{"activation": "silu", "depths": [3, 4, 5, 3], "projector_hidden": 512}
Rows from block 8, named by matrix and row number. Each number is 500 + 40 x the weight over the matrix's rms, rounded and kept within 0 to 999. All counts start at 0. Numbers have three digits each.
# c3: 3x3 conv (model.blocks.8.c3.weight, 320x320x3x3), inputs 112-127, a 3x3 kernel for each
c3.4:547537495528438484521460469520556514526523526493512460448474459456468463543458453536495560505504524528515558531529488558452468514534491482566445562527549533488522464531539489521497505536526584547551499443511537530528541540489505574568463514523494532510499477432488494484460500436502558481505530548470538524523504555472448448487470487474507492540496463523511532468479491476485465515518480503531474551446427473479469436474411519513458
c3.5:485464517498560528495511464468482434545512489508530576502500497477472496468431487504503481491474472516473524503503542520504542509507572416478512499491463479505476461486468487514490487534536485513485575497400539509430439505542484480524520529522517573517383499448503435423512525484529500434411517445463495521452497616473489480474563531553548514578536508534506521404419574464479460529491490502498486497499562481507483523511576501528500
c3.6:550515549517496463538453508548509518509454551532581531520548538499460502495485493510553442500552582562539527455530531549557510479498506472479484470497464499472493471502534519547568550575411496503542566467599512531582512548452466496476439519496491504478427512446506489494500513514494476450498536465548488512513528467555541399498498497544426487479444497538589508481459479540503552557514529551461454547518541496535517508506521595562515
c3.7:490458558433520542448487509488498444423515483505467433442510528512501460478431461533541497523510483493489526471499576558433445520495524517480494507534485548516524491510427463500415507486465532430459480511451465487423498499528579516474526487483481583494495512563531571513535411551437504636520495482521526516471502502468503436511492535448512432503482459530503491544449472496511501482500521447471434479469543495518502451484538490436572
c3.8:492480544491463536464433553453465503499549508522511432524443468505500491440497479522507566485508442417506474478519473503509527535456533501522488495540511507534473478543494488500481499494432476498519448561510504476511455483496527513457575615523502443373470506542534417460511472514498448525490458425465425492480458443500611535493463572544444568486509516476477568481465488454472479507562517518557444584497478463468480501486420555474460
c3.9:459454451529481534505496549496545550564607497513525456517479495491489508527576566535511502489451530536452428446535545465442475454493456538566539499537491458466444505523481572567460528438496479438466527467453543504512537511385511483509509571405550419470525461514554616555504467502463483552505504518612468548499492561488427542527517479568480515453510429517534534480498541498529542497586506493526544472509530479556504576506551504463523
c3.10:508524500494468499509452502476473474525528568465414479472518495523508482488444469491476499527531542487503454460519549467529549541522479498491472464403457528540495529399527461448516478452462488530511496466466463458450483551466457504430459425490498523487491456457485457512520537565471479476515563523594582474491498477463484507543520504556529528555524582532537475590529467478481512544533496530538555460465479534528545448470477487397481
c3.11:494483466500572513510490548505482497464492503518586536533506572473507520584620528515472479491519474449474484500532525518562491528495465498521522509485557517612564478448518495515505439475431470466468467530506430456545510467495589555498531517565474424491498565520531531533481626532482472498506489422482562536500528499585590531513510472444485461491461473494538542465441482552474525513485416481503456473504476451464425568510493541543518
c3.12:550513510528459563524431508499496497482460513535505477480515516568507434531504434503425518537513523478470622519464568537526480514527515574530505498486491492513485442530517421463418406470420463487461480490488475528470470503447423490521516484482504455502495516486495506523480500470554527463435500429545427554529447552449553440558546459455473472498502509542520490580500477548506607403518510453528490519497554486578448460450403507526487
c3.13:460458507606485473535537540571512457464532475520500464502419357531506464538515540514499506551500543486535516516572539493521453598540504439492507444496536551575503511501462448525566525457531523535485536510433500511528498555525523517443587552524553466462495508458523543515462476466477583501454539555497515544559587487532542523495566571488520489580584570500501517534437475561503502490443521525469423490552472514504494551556515516495534
c3.14:509450507579487489502547538489502533475567585529505566561464437563397537502576506512440468517442504532498481579447526501537569488540463525482481528485548537533506543477555545490496467534548530459510487555520451562517515510482510551452483583500501433464535439513543481533427399442548497500444510430557446460540444428554503499449547398498564484517520498499573429513471474558545456541532488474562514498553479544522494512523473448551470
c3.15:500484539468458402487393496485466453578605515466533454488541573479498501431474423472579534524522436518390508524455579531557517512513512464479540497517464440537521454448426476413471535525505465522518433556576458484478451479515470550455485552525555552569470498417484479444489548512535463458526489493504532560518487511486504519478500484468495427489472434457546555510569499459441470464457492573547516525555478472523523608522478530456448
c3.16:465469529534440504517483448448435493536424441487531525498520434529497444517535509498534525540530508469546506504546492538543528509552499469473457479527529480576512519508494535492529563504500497463477497486578483508467450453517502462492491578552475443452450528419550519510500488543465404500474605493494459487494522392498532389503494541456458510506572499447525527555515489572623498493528450448537538514475526489504466473495571555482481
c3.17:504543522437491476466483483497460501513563519510478454466449448438523515509487494519537566543519532481506485470538492433454501482490460564530547445470467499592463460426465464473432516476510457472544435425449532546502506555580523475555437514465498512490517547517487518534549529492485498556507522584399492477459464437467446495487451550571524632530495482522493513491482467498432506490530460432511479533490519430461487576540524465507475
c3.18:493547491475499495400462485483404492463492469447455502496441461507465419435460466551512512435407519505523520450467495509491420434496532486509490517481502493505504494453546592458399554450412491527499495510475475505531498500506500554465478512495499529460568524562468440540518551539487547570535594615494435509460515557482437556553561559518427451552530557510491525508510516460416498489516552500496486429555463478457471489564488479549551
c3.19:484459446505410489551522518495553535513440502502465543534517410504521510480516529496561506471514520559505494439535496458486502464557506478508458504482505508569474540531495480539543457497619495531532461547436508567528515460489485492433524465427467491498572455439491509523504559580472466522570486518501461470571507506426521484503540580429502450573531519535485511487464461495511435482536474536555432546558490507527468467590553462496495
c3.20:533529501454561493506456474493506507484519515486548541513556472501502482455512421494559560443531522512519583501546466424486514431523472498548509459445546502487502495510504561532548541534338496506475447533486462543484526479507404499537472457524520455483554512578450485466531504548503432601488462610498521545439506484484484464516543538392546565502578556521503499502515466482554490566483454510499452449486473468571526472548529424460527
c3.21:490491525493519522473427517526497495540449485465484489510570594514559529529483541494449493453489514516509460493484586519501471541572510463468495484502447461464480463509533535466474563491492486473487499482478542488467487521421519524500468509421519450494498514495506470529445423464518475469415481480540545561512516505456521531520453494492484409412495484474476508475432517530496552478456478455465481479521531519525600499509503455488526
c3.22:519488512513492522485499436447424467508507509462473469500453485466476508451508491543489499575438470533519522480485536441532515472477546523493486471501518465463518483503477472506515506476499492460486537535484508508496460521465465453493585544479473451448553529496515525490622557511537529453483511467530514446529463555539537505524542428496462435434445525538449492469452496514512507502489516500559511427496504523585572541483496527494423
c3.23:487455433486511522490481490454541497488560526498509390491493509480567572509477478488443504465465484494479554504549648533542454519538511518547441527492488432501494493530481540508473526537524536551492498527576549484494469551454547553556479466436488490532483476519477475433464553473448462435532499457552568554525549550550483565536530472420527438519486459459492552538517406451491491504468460488468437540567565535501552425460446420480451
c3.24:513550526536481580465539558465493403508532448515478449520491493490535499501495412525496474558463535523510483551503513523476451505510475472487507515483495475500513537510460444507433501527410524448491473524536560483485517540433490448491581462460473532484507530492501535481450518526448469438488470523474439531425438487470528437473544468535603528499460456477504506559544525463406458488518517420523534477514473535520509501569470490438527
c3.25:542512543488483541468470535512467468559494491481573528481499547488501633489511534485488457537420517498490523510505524463458536495476597473421456488488479474515549435511465465513420429499477451593577443561512367474440516504512426513535448508544456558491506538488507533519468534449486477493477491474569546563529593751513550483509520478619537418509446526515529503422469523538466497489465470475540454495506505480527542463489481512494552
c3.26:514498508469482530474521519475504469511535508546516442480503490483494459458520426520463507535461530483513523492556527470520513502535566498474486527469509481462457461462552500452484495509498476460510457485528465552443516549512514493531559546529508466429503498491498455479488464444501471450486465451530427608492557611431475613508429498506532457572570544576522527521505516485492526483551557539473426531515426532494543516575497522424508
c3.27:551465467511525479464502519534603546475502481453460514468499501549503499508496502498541502514523427499535546469473455502458465487512551557509510487470533526418586462445427467487537538468522437451510532403495409546467424450488527438514564439543503522480474500397472498540450515461516455405566547371551434446561490455518518524526580492435584464473485535547529532544467520481451560502536561537469534493466469533466485483462484597597453
c3.28:581558538444516535483520520471576554533559530514556496456571525424494513456533480519540580500532491467534539482474483547526512465473456513557512476518514511536581462397439553546514470493481484447527484468577511505539500473563413470543503475540487501496533526499494500487475464524518491464563487558505477550471511501457447487460489550481475409531523490532491545431499533467471502431504553524496563434555515443517587486550594601525489
c3.29:509460475516494417473404526504475452481629556485547540522560511446452555540503499480491506477497512540493519557527523537550505428469508503518525503487510522488506477450421601454560525546529483461477483433413472486472508534508490466533544523483507532524477480575497555499550523547489589554473480465453513500545457555515480542413436496457489485477465412491538520500519592511584548504484429560566554506531503559518467521459475477548467
c3.30:489459428515494508536555511459475441493508487557515472496564526486511480524516494494546465527448480508477475530468468512481436459531517444510533486492452472480528478527487508458464475498499550527449534469491550581439524534565488403496475459481508572486527518522491507535478469523547568603491536525503586489580538420554474444547462481453520499506517501549544472505456482521495440557515505496508431547519504450482539541494476544532551
c3.31:522493511516499466465488555461484452413437506492467482509478432543454519486511462544529484458513453460503478556541460520528481501494536462463448540462500515495548441443564430460522516529586478463486513426525576537496546511400571470468540481494494520499524515439492409494481546539493458461503404488506548599480432561466504593498528472526529499475519417501512504530480463510559564475433492472490448497462533519496522467498468449473454
c3.32:499509505479494421492539557543479554477478497499571467475474485403512461443464625522532512504485469528532500475505529507551547448511415528534573454547522442496515526532489528482464487499453471501502535481441502389520551544498466470538504560546471495516476471523518510584512499501507528592456478529509528547543452489498541494600568574527545582502494478516487532418348551468451536491435498503471497449552547504550545509451572406560539
c3.33:508506522517542520473519560441496525483545531433504491551504507506511506465524537552551438493492435496470416502484489526520507480486490536494511485522465513455462554553509391490521526474532535476491506465568482465462595522536500546583476492468552518475505581501446499458488498441491518551424429504435492407533529395472518475522451487480533532427505484540493403466461512451480448519504498496547529501436487542510462490477556459478477
c3.34:545517514525499538533508491471511454521456498544487537448473442498441426461521473519485515518479508446531498498471458484497502461509507479549511498453473479518543510531471518441463515448431490520509455533481493537544424554492416502414568598545547454486448455429529468575463460475467505469493505528504444430570474436582544479435427483526544469512481548559502495499513516457465480559460533492493519479451476500492475514473483501480507
c3.35:567568482545472484497482451501521480564524484487511512491493525491509598517477475473518493501549532506542554483491514505556468453463538486484491541480483482482450545510536504536533513542497528481495511407488455494493498489510447539497448509486504479505531463594489483437499466437491553390551547448459472441483467473476531499481497421461436522522523551491469493521552535529482550487550545478637543539643484448455513497513478527540591
c3.36:508552488505508548458490538458452484472529506495485463536491487526516462511476460544534522479464484472530523517516504497527549458515544549474481499475455509438453441541559497575569488468607524514496479472458543598562567523506584555530515484406512535529524469440470468523526511477543548507523426470559581450488565479499406504526531536570456504511417416504516499455450487387488466507489528468559510456505524491520424561586551473410529
c3.37:429487433525589534491450470519486538480500519514428517518565566533554542479526499523440444499536517548514535540533501515445436458563513508514456509528498523543552483512519581472561437479523442526508583605501468495581494478455488492426524544523529485542496559492462499497463414438497508509499503497497539515433526579536476489527490466414450501501458465502530489517517433517539439518502509433478517452453483494517557497409494479505511
c3.38:529445474510542525495512484517550543465491471395413506502534555484494472549522520496510512512546484519573481465511503493534533501533541519537510499497448566509502564549526505520490519613521450511482539505483474471443480555513500448465470496558525561554453446563553538491505465498537508506564446474512565526442535468457501429614576535472474453545508548456500530484421479511536497568508553460457548476535589496515516475529533501546515
c3.39:469520488505507513499545543484538456499526503593532536528515505438516511555577516476543510471498489535390524441462516448456500535424545443493533506480444489488463483525420446487581491458567525522504522428516557466507458486475533539543494604489476477509573536396516535554469511521532486519535513538509503463526455381497428450470462527512513495485558481487537492566545427508500472532477376425504488509498434460488447504391499569488500
c3.40:577473490477493503511495484439508510514499442525484410432431525499504483425517473479507506494535550440444494483479538498452510480588496526501505532480443536551534474467508521449511498454503527451472495485538443544512491494489516541471567559528522509456518469496543511491473462502508507480484430442474480509536460469535553519490532498395428455480532439466500535483481468519496514511536451472518541475425454487581553493457485434502462
c3.41:534507466463457540486462461543504527486510456443432437503503490529554495485458464545529521530523551555554547484449512549415564444443494477523511462446472484482464514483469515509518492459482476526540579528461437456421448527543478529499462494460541542429565547495505430418463531531580510501481490477509507445441510471430464455485466556533562566448498426508533465545494592464472507407428507544542462550486526511533565543456502551431571
c3.42:526482483482516488522427561520482547487498492539523532509542502433507475498555583525499464453551596486478480484523457453460435474419485525532489527503424478523451466407578459514489456531478542499528441508581479479522463540565515540502485567505465498483547500484510530554536482500513506507538578504511504466487517445460517519508499496526542565510508500513560520521525542501507495476470517423594502489492424515495510562461459492412462
c3.43:436438476489536513476504448508548466546546497428524494485448519481509499497506498545482520511492542497486556533419449470505410519590578483462475516510515561554512479508377477516432491495527502511492489465466540517506460531526516531561507411522556533544449537546479500495538465445496525481562560489485480478483489522443537514467441481518480538507533553489511516516593500445495500545524522507581496502435523538469474511437474552484472
c3.44:497511581459546549471453483453606508417497539521558521456499453451502498459476474523506487452464480556569559534504497437498530519554512481459494452490511479524531501531508470468473572488557501526534582471540581518506430465448561551459483498436512517461534481514483519441466542530509482501476392468468429428437464469474411443543467435453583474499567463519475519513495482491463545495461467477531416454519457515572478479488508508508459
c3.45:520467453526543529518467469505588565472504486514551511502512447466437432482497532435499531523452461430507494490498473479550480462492494494522491507482516571525534570504535569532508578479452498507578512608555521518532529516549512539400557591524467405458483483503550557496491420482457553479436509523518543533479514528511566488470540475423460451469521450485559484460533485467389501481480488457473467528472525506536511431539568485479526
c3.46:458532511487539425513478466529521481466490467513533498499546561514496520488527479507459538461452540517563502495409528467558512435502528542517535551484479573525506511507583584452519551546568460450494482447514516529517535527525501545502510400439447508526445553443479460561486487446419515430538531474471531436531516442470522514437414460509506569514542578540515551508536527536547480556510493501503517516479504494476546473552470488492528
c3.47:527510494504479466496487490507487484475520535524486520450544476498450460441490479501480457540453517483488457449519428478484453469417422608458463465531485544411434440431476511509465484505515445505463455459494497512536492498531461503535471518492535574556503448477451512442539484573473511533517488579474534593562490671531504667523514578531559448478418546477551494545477506572496520475474479487465451471475551410512532527451425486504494
c3.48:538529513481568547461486454520493430550492403504501475518514497546531510500538504566543502462449476495537490488531492519512467582517565493492489439479472547413525532455630558501550455461525500470430482499485446516545539478498525502476473511522437459461469518402534476490481447407501488429530495486553476545524472539581533482506568514478510529495499550450556557439472464473516498453537525473512493516475487487507530498501480520537505
c3.49:534540455502486527513535558557595604535560489442514552430518417487522491466501451484487491552518540487458475497481490499508540513482477557562497534508490491540535503559499553535485496505507478477510434498467493452564532527507552534508508483490576539562477426459497527499430452455462511531562522546510467444453551527578534488476545514454501530509490548491578534470531409539487493524478457480461563541545495447484474518504619480408456
c3.50:516551509484492528526563483531469535501500453511531507488570494536476563535487524520454501522463526582477480481496537493543510522523599573526496557484505562536521524528496516537498506532490460474479426489453513500530561517508520467582506509523469470499540519444504517519483461506476466505429527488527509544483560604549542565467542438464487527499460521491512487561527579514551522508516509484495470467451582505476511564462517475512482
c3.51:428456486527505543524542557471468545475456513500529515464478569505476564475494469560547544483438489475551523492521515495522466509510473490485497486477497531535468587478518576549376572476479479568535458519501472508536436483543436474579469474494510502594484517567455519586550514487471551534606486539418427444517482500435554506463550529485521560456513540482419453463556459401489557483526428455465447444503470546496531496525513515590568
c3.52:464503444478474502507495548517535467453526427492558480508501538483527442469536471485508460543471553507469479467451572507579571508519533581539498562488488489528522509539545511559440560534418425488535491478573404519432452523449564494482458542507485497522514535515501533475470525522479473526477531577485513513548536496564450501506474463447460464495440541466482463457454623497502511527466425490538488503455487443476450533503553522519551
c3.53:539468458468499555493507477520567574509557481479535463499485495427470567486421467531455470568563513534514546505536538537428505535502534484525501510535486524560499468538489482528537558499492528502472510551550503587541475531519508482452463501485473510471471471554459456500559549509545559550505446449462497572488520497589522507654615585532535477586513542442502520449461491475459480527524518450551516531461515551442523571511409506458467
c3.54:475459505518524539452528532481465442575566528402470409506528486461481442499497482476471413494476594488488467495496504509516508552527563530536497558501574464489502522509481516562532491481488498430502460496490451494548452520450428501559512506483453478490519524534552514575452503418513544486534504516535527465476504520473434547455532495555425472469551554492504464515505546504522451500492505429499462460546482518452503454488461514505524
c3.55:503514500479470466448477539518536493462422469514525476511511524516515504505496520549578515525470434608491568459466475563494491571576556525576529487504506470528534495460479545418486556463503514526494593511432470514503499421524493415438505548566529494510507533492467459555484518620518462460511520571434514535482456535552551570533508593478431417542473480469521492497462507522507561484494508527466485557432517544471460536431405506495486
c3.56:490468524484520549511544514588545491501498613503524561493494533494469509470487490509506492467472498501506547474469490493497519519510482563544549531528512489485566478572559487508521515460511524472545498458535476477468502493593495463502425431498427485479542482520489548494423498494434521455459466439472440480494565491536466479431480474513490505432459488527577550556515541539530502542467512524543547473497527480498472425513503480474487
c3.57:486486522423460457472506531439443522537527528521547538500532502452526507503575477439466522509457538526518529516581519523501491577437503473469479527559553522542486522517496493440465482465598503584575518478550478424551493487494572609552512546468537467571507547483488569503483529468555546564546559510503466527560474486461544559389449511592552574471477464463492573522505549521552462507481506480472474520514509480548457427481467456492501
c3.58:557507468480502490477506485453508472456437448445436495461519467462528521403466509461507504472505497522523463480527522451515484523549475499560473503563488538482490584468550528449554546514504528500474444456500435509512556472516474526420545492479533521498472514518481468530538482502541526517481476537500491522492518560501446591500499510514536447477493483468486472494487458497469478499455441482458500420500475465520531504488542428500497
c3.59:531476530528491475470467494498552555530489472521446573418500485512493506464519499502558522518483483521528578512510489526455532503459485462518520522484486543494477477568490474493469611547483464516487451503441557459460468518492532527456519488473494459480385468501542495489479517526419461521479523572491514474523510563487511526526513489558538448508495514542543560522423545479495540522514403486495593519537502508486483496494546494516501
c3.60:498474449457526488542495489517554497468440431516473463451534459490501513473493573466484479585512469468460474514510414558455581503548569533537477463493464534542550468465456484485497487467456456440500518537457453512526523540551473495414496496521538497499457509539500457449509525529473516515574530469450414419515569579433417467478530520477455620492476485517533546488513441523573508476534459523470487476459515493538444580491458408480501
c3.61:489582516442538466566523529567543547531523445549517512510507511477451500507541550451524485479444420520493482539556565499467491502478511479532438510547480498506488500587479617424553523515457502483460499520411507546475451413486488570433458468452498521524499488504466468482430437518460444473433458464487530450459525511466547524523517582449413458536418540540544533484503475470487517543499518526495525474472520485482500540484539474479502
c3.62:453497436508489509480461502512543547530526523488469496541495456528460463477445430498497490500516455488516487529510492547492468570479528480548475527520468460468471502450498486497510519511543543455509610506382533473425597488444567465420611517473488437514493488510511459512491492420447512503498465473470508509464454470376398490519500447494508495471494519549432463526507450546484482531468472470537553442501548461524560511520538497542460
c3.63:471468485432435515474506462469500444518520570487495542494440530411521499453465446498540465496491482505584538412562513414478466503459449437480543468510523526506551449519485543536432496495533527496455506560410567515551517520512552474539474521549510520536477543503515544498496464533481511485489542515485484416485565542440467522486428497533496467499534563473479468513477540471557460471499445459539505496520443499535490507505511481481518
c3.64:505511501539471446546515473509529430481524459485456507511469425518504470463509500543444521429508560491573566428482502470512479473466443481516489474484504528499507512549509537504532472475467477501507401559547474559521499413558424447499476474473483515480499519477507466459516470444555508458543506456485474418540496389505437421461444448520508490483487527514512424561452456537498480472490572462484523485553582499495541524495542564475549
c3.65:531526490504502564504543531478523485483586513503516442510428497525551548467492483549518485464499529505472473521501480521520480535486516552529482551540529450459538539446521526468526591376480548473446496506561526476495541501529498571523492569505479524522536589513488521434508493487524466449522526561494529485548473533412454526471503506507521455480507523532529558504508544460512553491500584502484548463529512508496498516446487541378475
c3.66:551538545471491507485441455444521472509557487486542522525509513509486481440516525476571520518425504540478472513473500525500542541565462535557493533515497517461461437526453574547526479513436458478551517514521533566538521526496484496400519544543558514472498549531480489497497538448465493506436464404511552520510470496472472452462537563525441473469505453505494493493476497513547520441553552508476459487504553540485586526539541481437493
c3.67:523451525430512498470460481549470512440513457509424413543453544476471582510427504576516517532475527519454447443485476412505594507490585554511516516468533597445518521485434451423439455502496499486471583432478533545484498439506494510541471504478510450565489456542479461472464479468466551551527517601519502582463469569551557503474477424500466440491472503599501520479550483507550486456513463533440455559613504499487482463511455463533512
c3.68:563503454561524514560540468468511492486492579466464534508551521513471467485450517478486554456540522534528582503470487519483491538494484518455500489535420462470463508467458509447517519496492514490482445477463533520471469445531537490486438492464524534546559459494512529493504479494414461513441497460478456449468516560493421444441486548526539486505506526504490526468502444488508542514485499458472501500408530486496471525466532487439467
c3.69:528444564497559444520525527451552485543478533504516486478520491519490530462529481470407473555455477561463527509528509499514486510569511502527512496492478560571494563493525546507594485425481518485529568461543570561534491504629578459571534539584473486526516500523486461523455440489446505567483523487488564490521498514448558460491476585563474509541518493537459478491517517489505469454483506548534472551514515481462515498502492500466465
c3.70:526485552524588483452523443481525475524563497566507527466500503471563525449501474471540438556477468499514511487484553459497434517526521524510524500495535507486532513569502493473485591508474436453459472555427501510460523584469513508452441470462488461571463482503458519478453459487551471494485517457468527543506478482443530432451448429516399497440418417515607459485560529486521496545559447453534478487598494446483493463503468484403450
c3.71:492483483541475466498457532527479479487512414543495470490537560486517505465461486552534491571462438501448479498488552486529589502563602474554501448477471503460486487447481516497473559532414490493510568526548562560466465484475442568510575517472520468488510452432496465410502514485474542456465410502509534543511535514498489572453459528511463430516473490432470492469536469496494529535526495517522450556524527489544556457464560465434544
c3.72:527466517544513490554503469451496438480474468491515502520502513468478397449531465466503512474490525541486488513505493514488474533477561521579541517501475450342463475534465444549514491552494497532584428465466458579488465528446479505543523497508492503521539534485511583477554527506558458507537531456533409416555485462449557449472426469445540529418475439515472490532491459481489492527494488447559481438491462480536407598497490510495430
c3.73:479480538514453561487477498497508547518542552489515559486522501480467520526486452537484503452430521555552550525532473551520506486520570448570471526534495507521492607521426560527503511490496541498460505442503488487465486534512550442564534511450521449510507499555498488537525526536552531503562431544523474443586421520516534503478489487561540556515523546539567473520469510499483494564478530583440523591486498453515579515598491511506519
c3.74:530472543537526500501551491502514464456564453432536448462443496557525449460554499484489555517507487505523492506484515505504495448507473505491449489502563528540591572476442558447441487493485512502504464461547512524532420540518416527568508443537464485509487502526454430543489463507426462503449435467496458494535512515510492492467544499484520450498448548468465521486490524443536537522460498533529464567520407430517450514566463513538454
c3.75:495517533445598475514511506503445496549458546534473495496441527486477488490529535428512548520494466447501455494509536473521460518526474492502535497485496496493527566485429501444537497398534498498463561529445508540478519483444529447472533508545507526482444568433497517458512482463492438404555491465540562574464439522545539524416492515473480418518491503512561506458520470503506470509548466537503554545508492466489544560459461527468481
c3.76:478508533433479446485468441456483474494530515556578547579614501466533481452457480507459470504486484531522470510493489558487488511506449457552498535518479569470501530609520491459428478492460547516559481478473555517472484509509526539529502508478544587514498476476504459466533583549502511529490480505513532478551475571448425497465452486555528461465497482534558480527553495537525561506523514493509554515528516472494508520540494451505467
c3.77:525486492522513510560490494458480526472501517505484493546494481526537474475582485443471575473534527532492505450476500458501552524486504488506536548471536515500528591571530494527510457457560470369491481443546452373530482418499544547586540491478523473536495553561498441502402406452485503554536526513584459486508542515480481417452466445510473415522457492528487604486520472477518430500503516480530478504423450535455521522537493505485509
c3.78:532454501527536451502444481507523482512506516514448541487525413514515490540500563465523498530443486574509479505461449537432459587501470482555538475513529474569511477521497502506518457483470446515557603506502543537507481487487502506564493543539537451472547484513563512526385471498460520503500477479484494457486556432477569419432454505483535383451454562481511482555510436553479454503574471469496473479509435455469547522540487554526612
c3.79:492494524476512528498508523486488547526502482514502459469448545473483507462524491476511521494483488511537556439454461503465484540540573468514485463548495521503497506500451511479473527519476501462457457391442478513540513539477519481438475486439498549558512447438531496506473500436439426424453443448474408501610617535507582533546534553491466447477529496526461531464508416523496566483517512567463521482468524521499482506464502431533500
c3.80:419482507422503502451522554485516547429530453490488495500475518519469585485472458511495530454450452499458528522533542484460550509473469576592503525512495535498540477439529508568553469524532466498470493563463536485446552561511483486512497533530543537549473500528480526477522477608534410480527410580484492480455504573455462548555544587494413427584487452468518456463537494465466530470512452534486470524529564461552502479468518441464498
c3.81:474517506539539481533565488454481495412491431477572459443506521495479507477433436528494552477494472497527548489527528526518527512444506499499515520516452577467460514421559493415554539426491543554547512489476481511461391426439491431445494502491531518495585527482474573488472490448550555461528506470479435481466417532388497566506502541508512518481466515525586518554536415478450461483466539519455497502504508523492522448479527536469480
c3.82:484497505463556456532486513527528446484581514533544486503503461467509452514451516544550497458487444560516507527507500579449525483502525503476445427472508506501518542452463555461540484529464513552484462496448548484422555487418490557424511432473427512467469510492536487511452501445489467416479509504518570546461475437546484513477462545447437336527509521581448478508497487496520495464499544480495516536534493531522490501433508469530475
c3.83:517483527580423515525532469531496465475495557492559545568470529554482464475453446489538490492467492529517404529507530534480539555498496536463527498556531466561528536405539523481506454482548535490519537472492530481499450520546503522513573533441495500475471432472483554514490551460459526446533475495520485523485450529537536496458525488609481491459440460545524451493469480456461482538502426553487460456559488543474468533455469453499535
c3.84:471452531487518525465428553508489538501560495482560525537460484539503487443484471542531562577484541504514509565457439550499487517560514483506477559527434541500487526568555544577473453590450550564559553526480572450440531522472518497500509497466502474524471431531467568505471516477488509465435501479564555566563523439469469557571438525531497439582522505508493485590489548505479518445485442509535452425464468572522436506538549420445444
c3.85:446496579511432506551446529483495473446555481474559499482482525517531563508448529472450437490484468537501516552534506504524545454481526510453431490477455462512486478535480555612489563597496522542519501479500496558466561540431525517530463579473546488447522500481477511502563461520556483532566491520482597630481510576508494537574498443594492432551532490512506491483543532455462495485511477428499529458466507544495491459415488513470483
c3.86:583560517485479479486515517537521514524511564535558580536543495475503516489527581474572487471493491454429453507438471529538498510490529515463486517559494531557515395517527421466559479535523517496519532500518433487500560491480474518556556505519468500596553499471493463552492526489490524478491520437565578460502437477569503506477448470453472465491517453557490524445539504484546462521491512501438461513538494449446490479484478501574523
c3.87:488580489449565507457470460490519525550503507482571524487479490524564501464559481472541458444493533526563528518487583574441597480489547456497477479492522524487548491487543534472588504448482463467502442527505436482534472497474417492488513466526478570513526538510508468467443498512510464504534554456535509502577467550530515456453500579536439509470511557484496518539510585482503519453425417498468441494481506542506494545457486480502446
c3.88:494492475525542507485531524468490457569496455461486536510490471462509495460561505508480516451537439494566519510515471419537483550468491479453477514512499532539450539534489550541513532454532432518443491465518412518499515490556511465474444517564554485489539513523517528498496447453523548530471520521449458518540497444534610425513477482602482535528555552491504510477478467515504479453526518495448450515502461455508502489575507515482477
c3.89:500513504572476441496523490423468450584526441488543477563523453497590491499446466526514503483454475488489476534570414490499552445498471533515499520501452480480494523477482465515593485531522512480502428556469483493468554535553435491474466547515557500541483491480539485473559535492531532531486552517412487562551470525501493457516476484462488498519539476518545548567516530482507491449569520466546511498476499515532454480484452466517501
c3.90:459501512466511486456493493481545521503502607514542462472440469499507504520491469559555517535480567528537515478475482591426475524471509490535548470522512507461482468495479466539476483539510492483557449487540535478553411483514436463364499480486526508472434457467550512535441573557450462425447485492609447498483471349416510472472529461535452538560513476495507521527510511527549510464509523533517505478485465524496490465493427552481483
c3.91:503462390507490501560460505504516463454432450526469478450494440486544521507495505536517524464494527543469537501507533511546498462528547580518431417428515534495548465487443622566521556530490482451472529543451491524478513498500505476428530517531489525491471469524506444472466475479461489489490525546450494445532471558439506526596566584440414545495483515493509533495479473472429524450438504456481448470434493558522553506541526514503495
c3.92:525548537517481497498510490553452516474474484474515480511553489493509468556489486471458589488556514476593510509525548475498448542465565469492446526399528482527489496475500555476450525450539513498489534543570415528469530446532498529515454522489571492496547490432523505477507506447531421430500495472494499405547464441529435455506509572430583489482517466495513485543476515467527480487492565475532520524479532501553453502507420516480489
c3.93:489510531503442515540457511525460514522529528455426439497538567474464511490443416488467520481529495530490550506581475500536487533464499473488517477438590496534496487522526454548486509472483538507498441595527496457477506483489521555602515527470465472561487476520536469522459451483550476581483496519575519536528489458482410513486503434526513513470500502523515552474509474528500474502424490516520532458469530478444493500487531532484495
c3.94:471540467519523520479485463550539508423481425493533554550524469600520448451472475413422471472519512524510418442516512538590454555571443493445517518465488530498492482548507541444570498441526584440465524480440617552552564586566497476403596578548546529506540551491497513492460454476480458432528514543561477461481455529489461476466507445456499477513567524444459463563491463526459555513470503532496533501503577474493528499535515467520525
c3.95:496501519471509499538469443496494423549569452526565515531506458489526555503525486500529560462423542478448503486482492532551583510540438500422433471556483451498513563526517485483499508604483508504415506493457556428566489545446496540524502510473531550465500510414519425494507477501509508519530534514504500616458513586522506501549459434612524467536543466474486501496555466498481394501531567451458456457447491502502514549535576542537592
c3.96:495491492543470461526488512519475504526502466503509483517525458515484466532465526471489487512535484511450494461500497525411530527478411489536509456469469535516517560470477499475496492578564493566443488553583452421511500530511558477399483425534454532474523487490463486513534485441558495449509522556527496436572452404545521411506571521484498465493543579445477488486459487480515481518513536438513411481518503523513539469505529526497457
c3.97:521437514466462412491470520575546513438433437491433456510479530522494518501556492496494457475475448509556470484507449533507532532470521494541506483536475478510443436391470520559557396513517500450450549447552487531453512477546476536456576529511448517488522486515519496521548465458521520517497463497477465639588452404531517464447499469376550469489498434527569521537562557512518517494524538425519523464501478487450434531470468506458523
c3.98:522469502526421533511560549513517464528462557536486531478561510505476549492515568526488535460488544501546553482522504522519497541537469525536509484519480559562510532520466599574492521428516562510507499461464471509522521490489458597527483458576569497516557467544498529494468554494434514450431498503523531470486567490517547494566499482435562531501510488483519503557531494507527504464538469473493452420409513536498530454557463471507483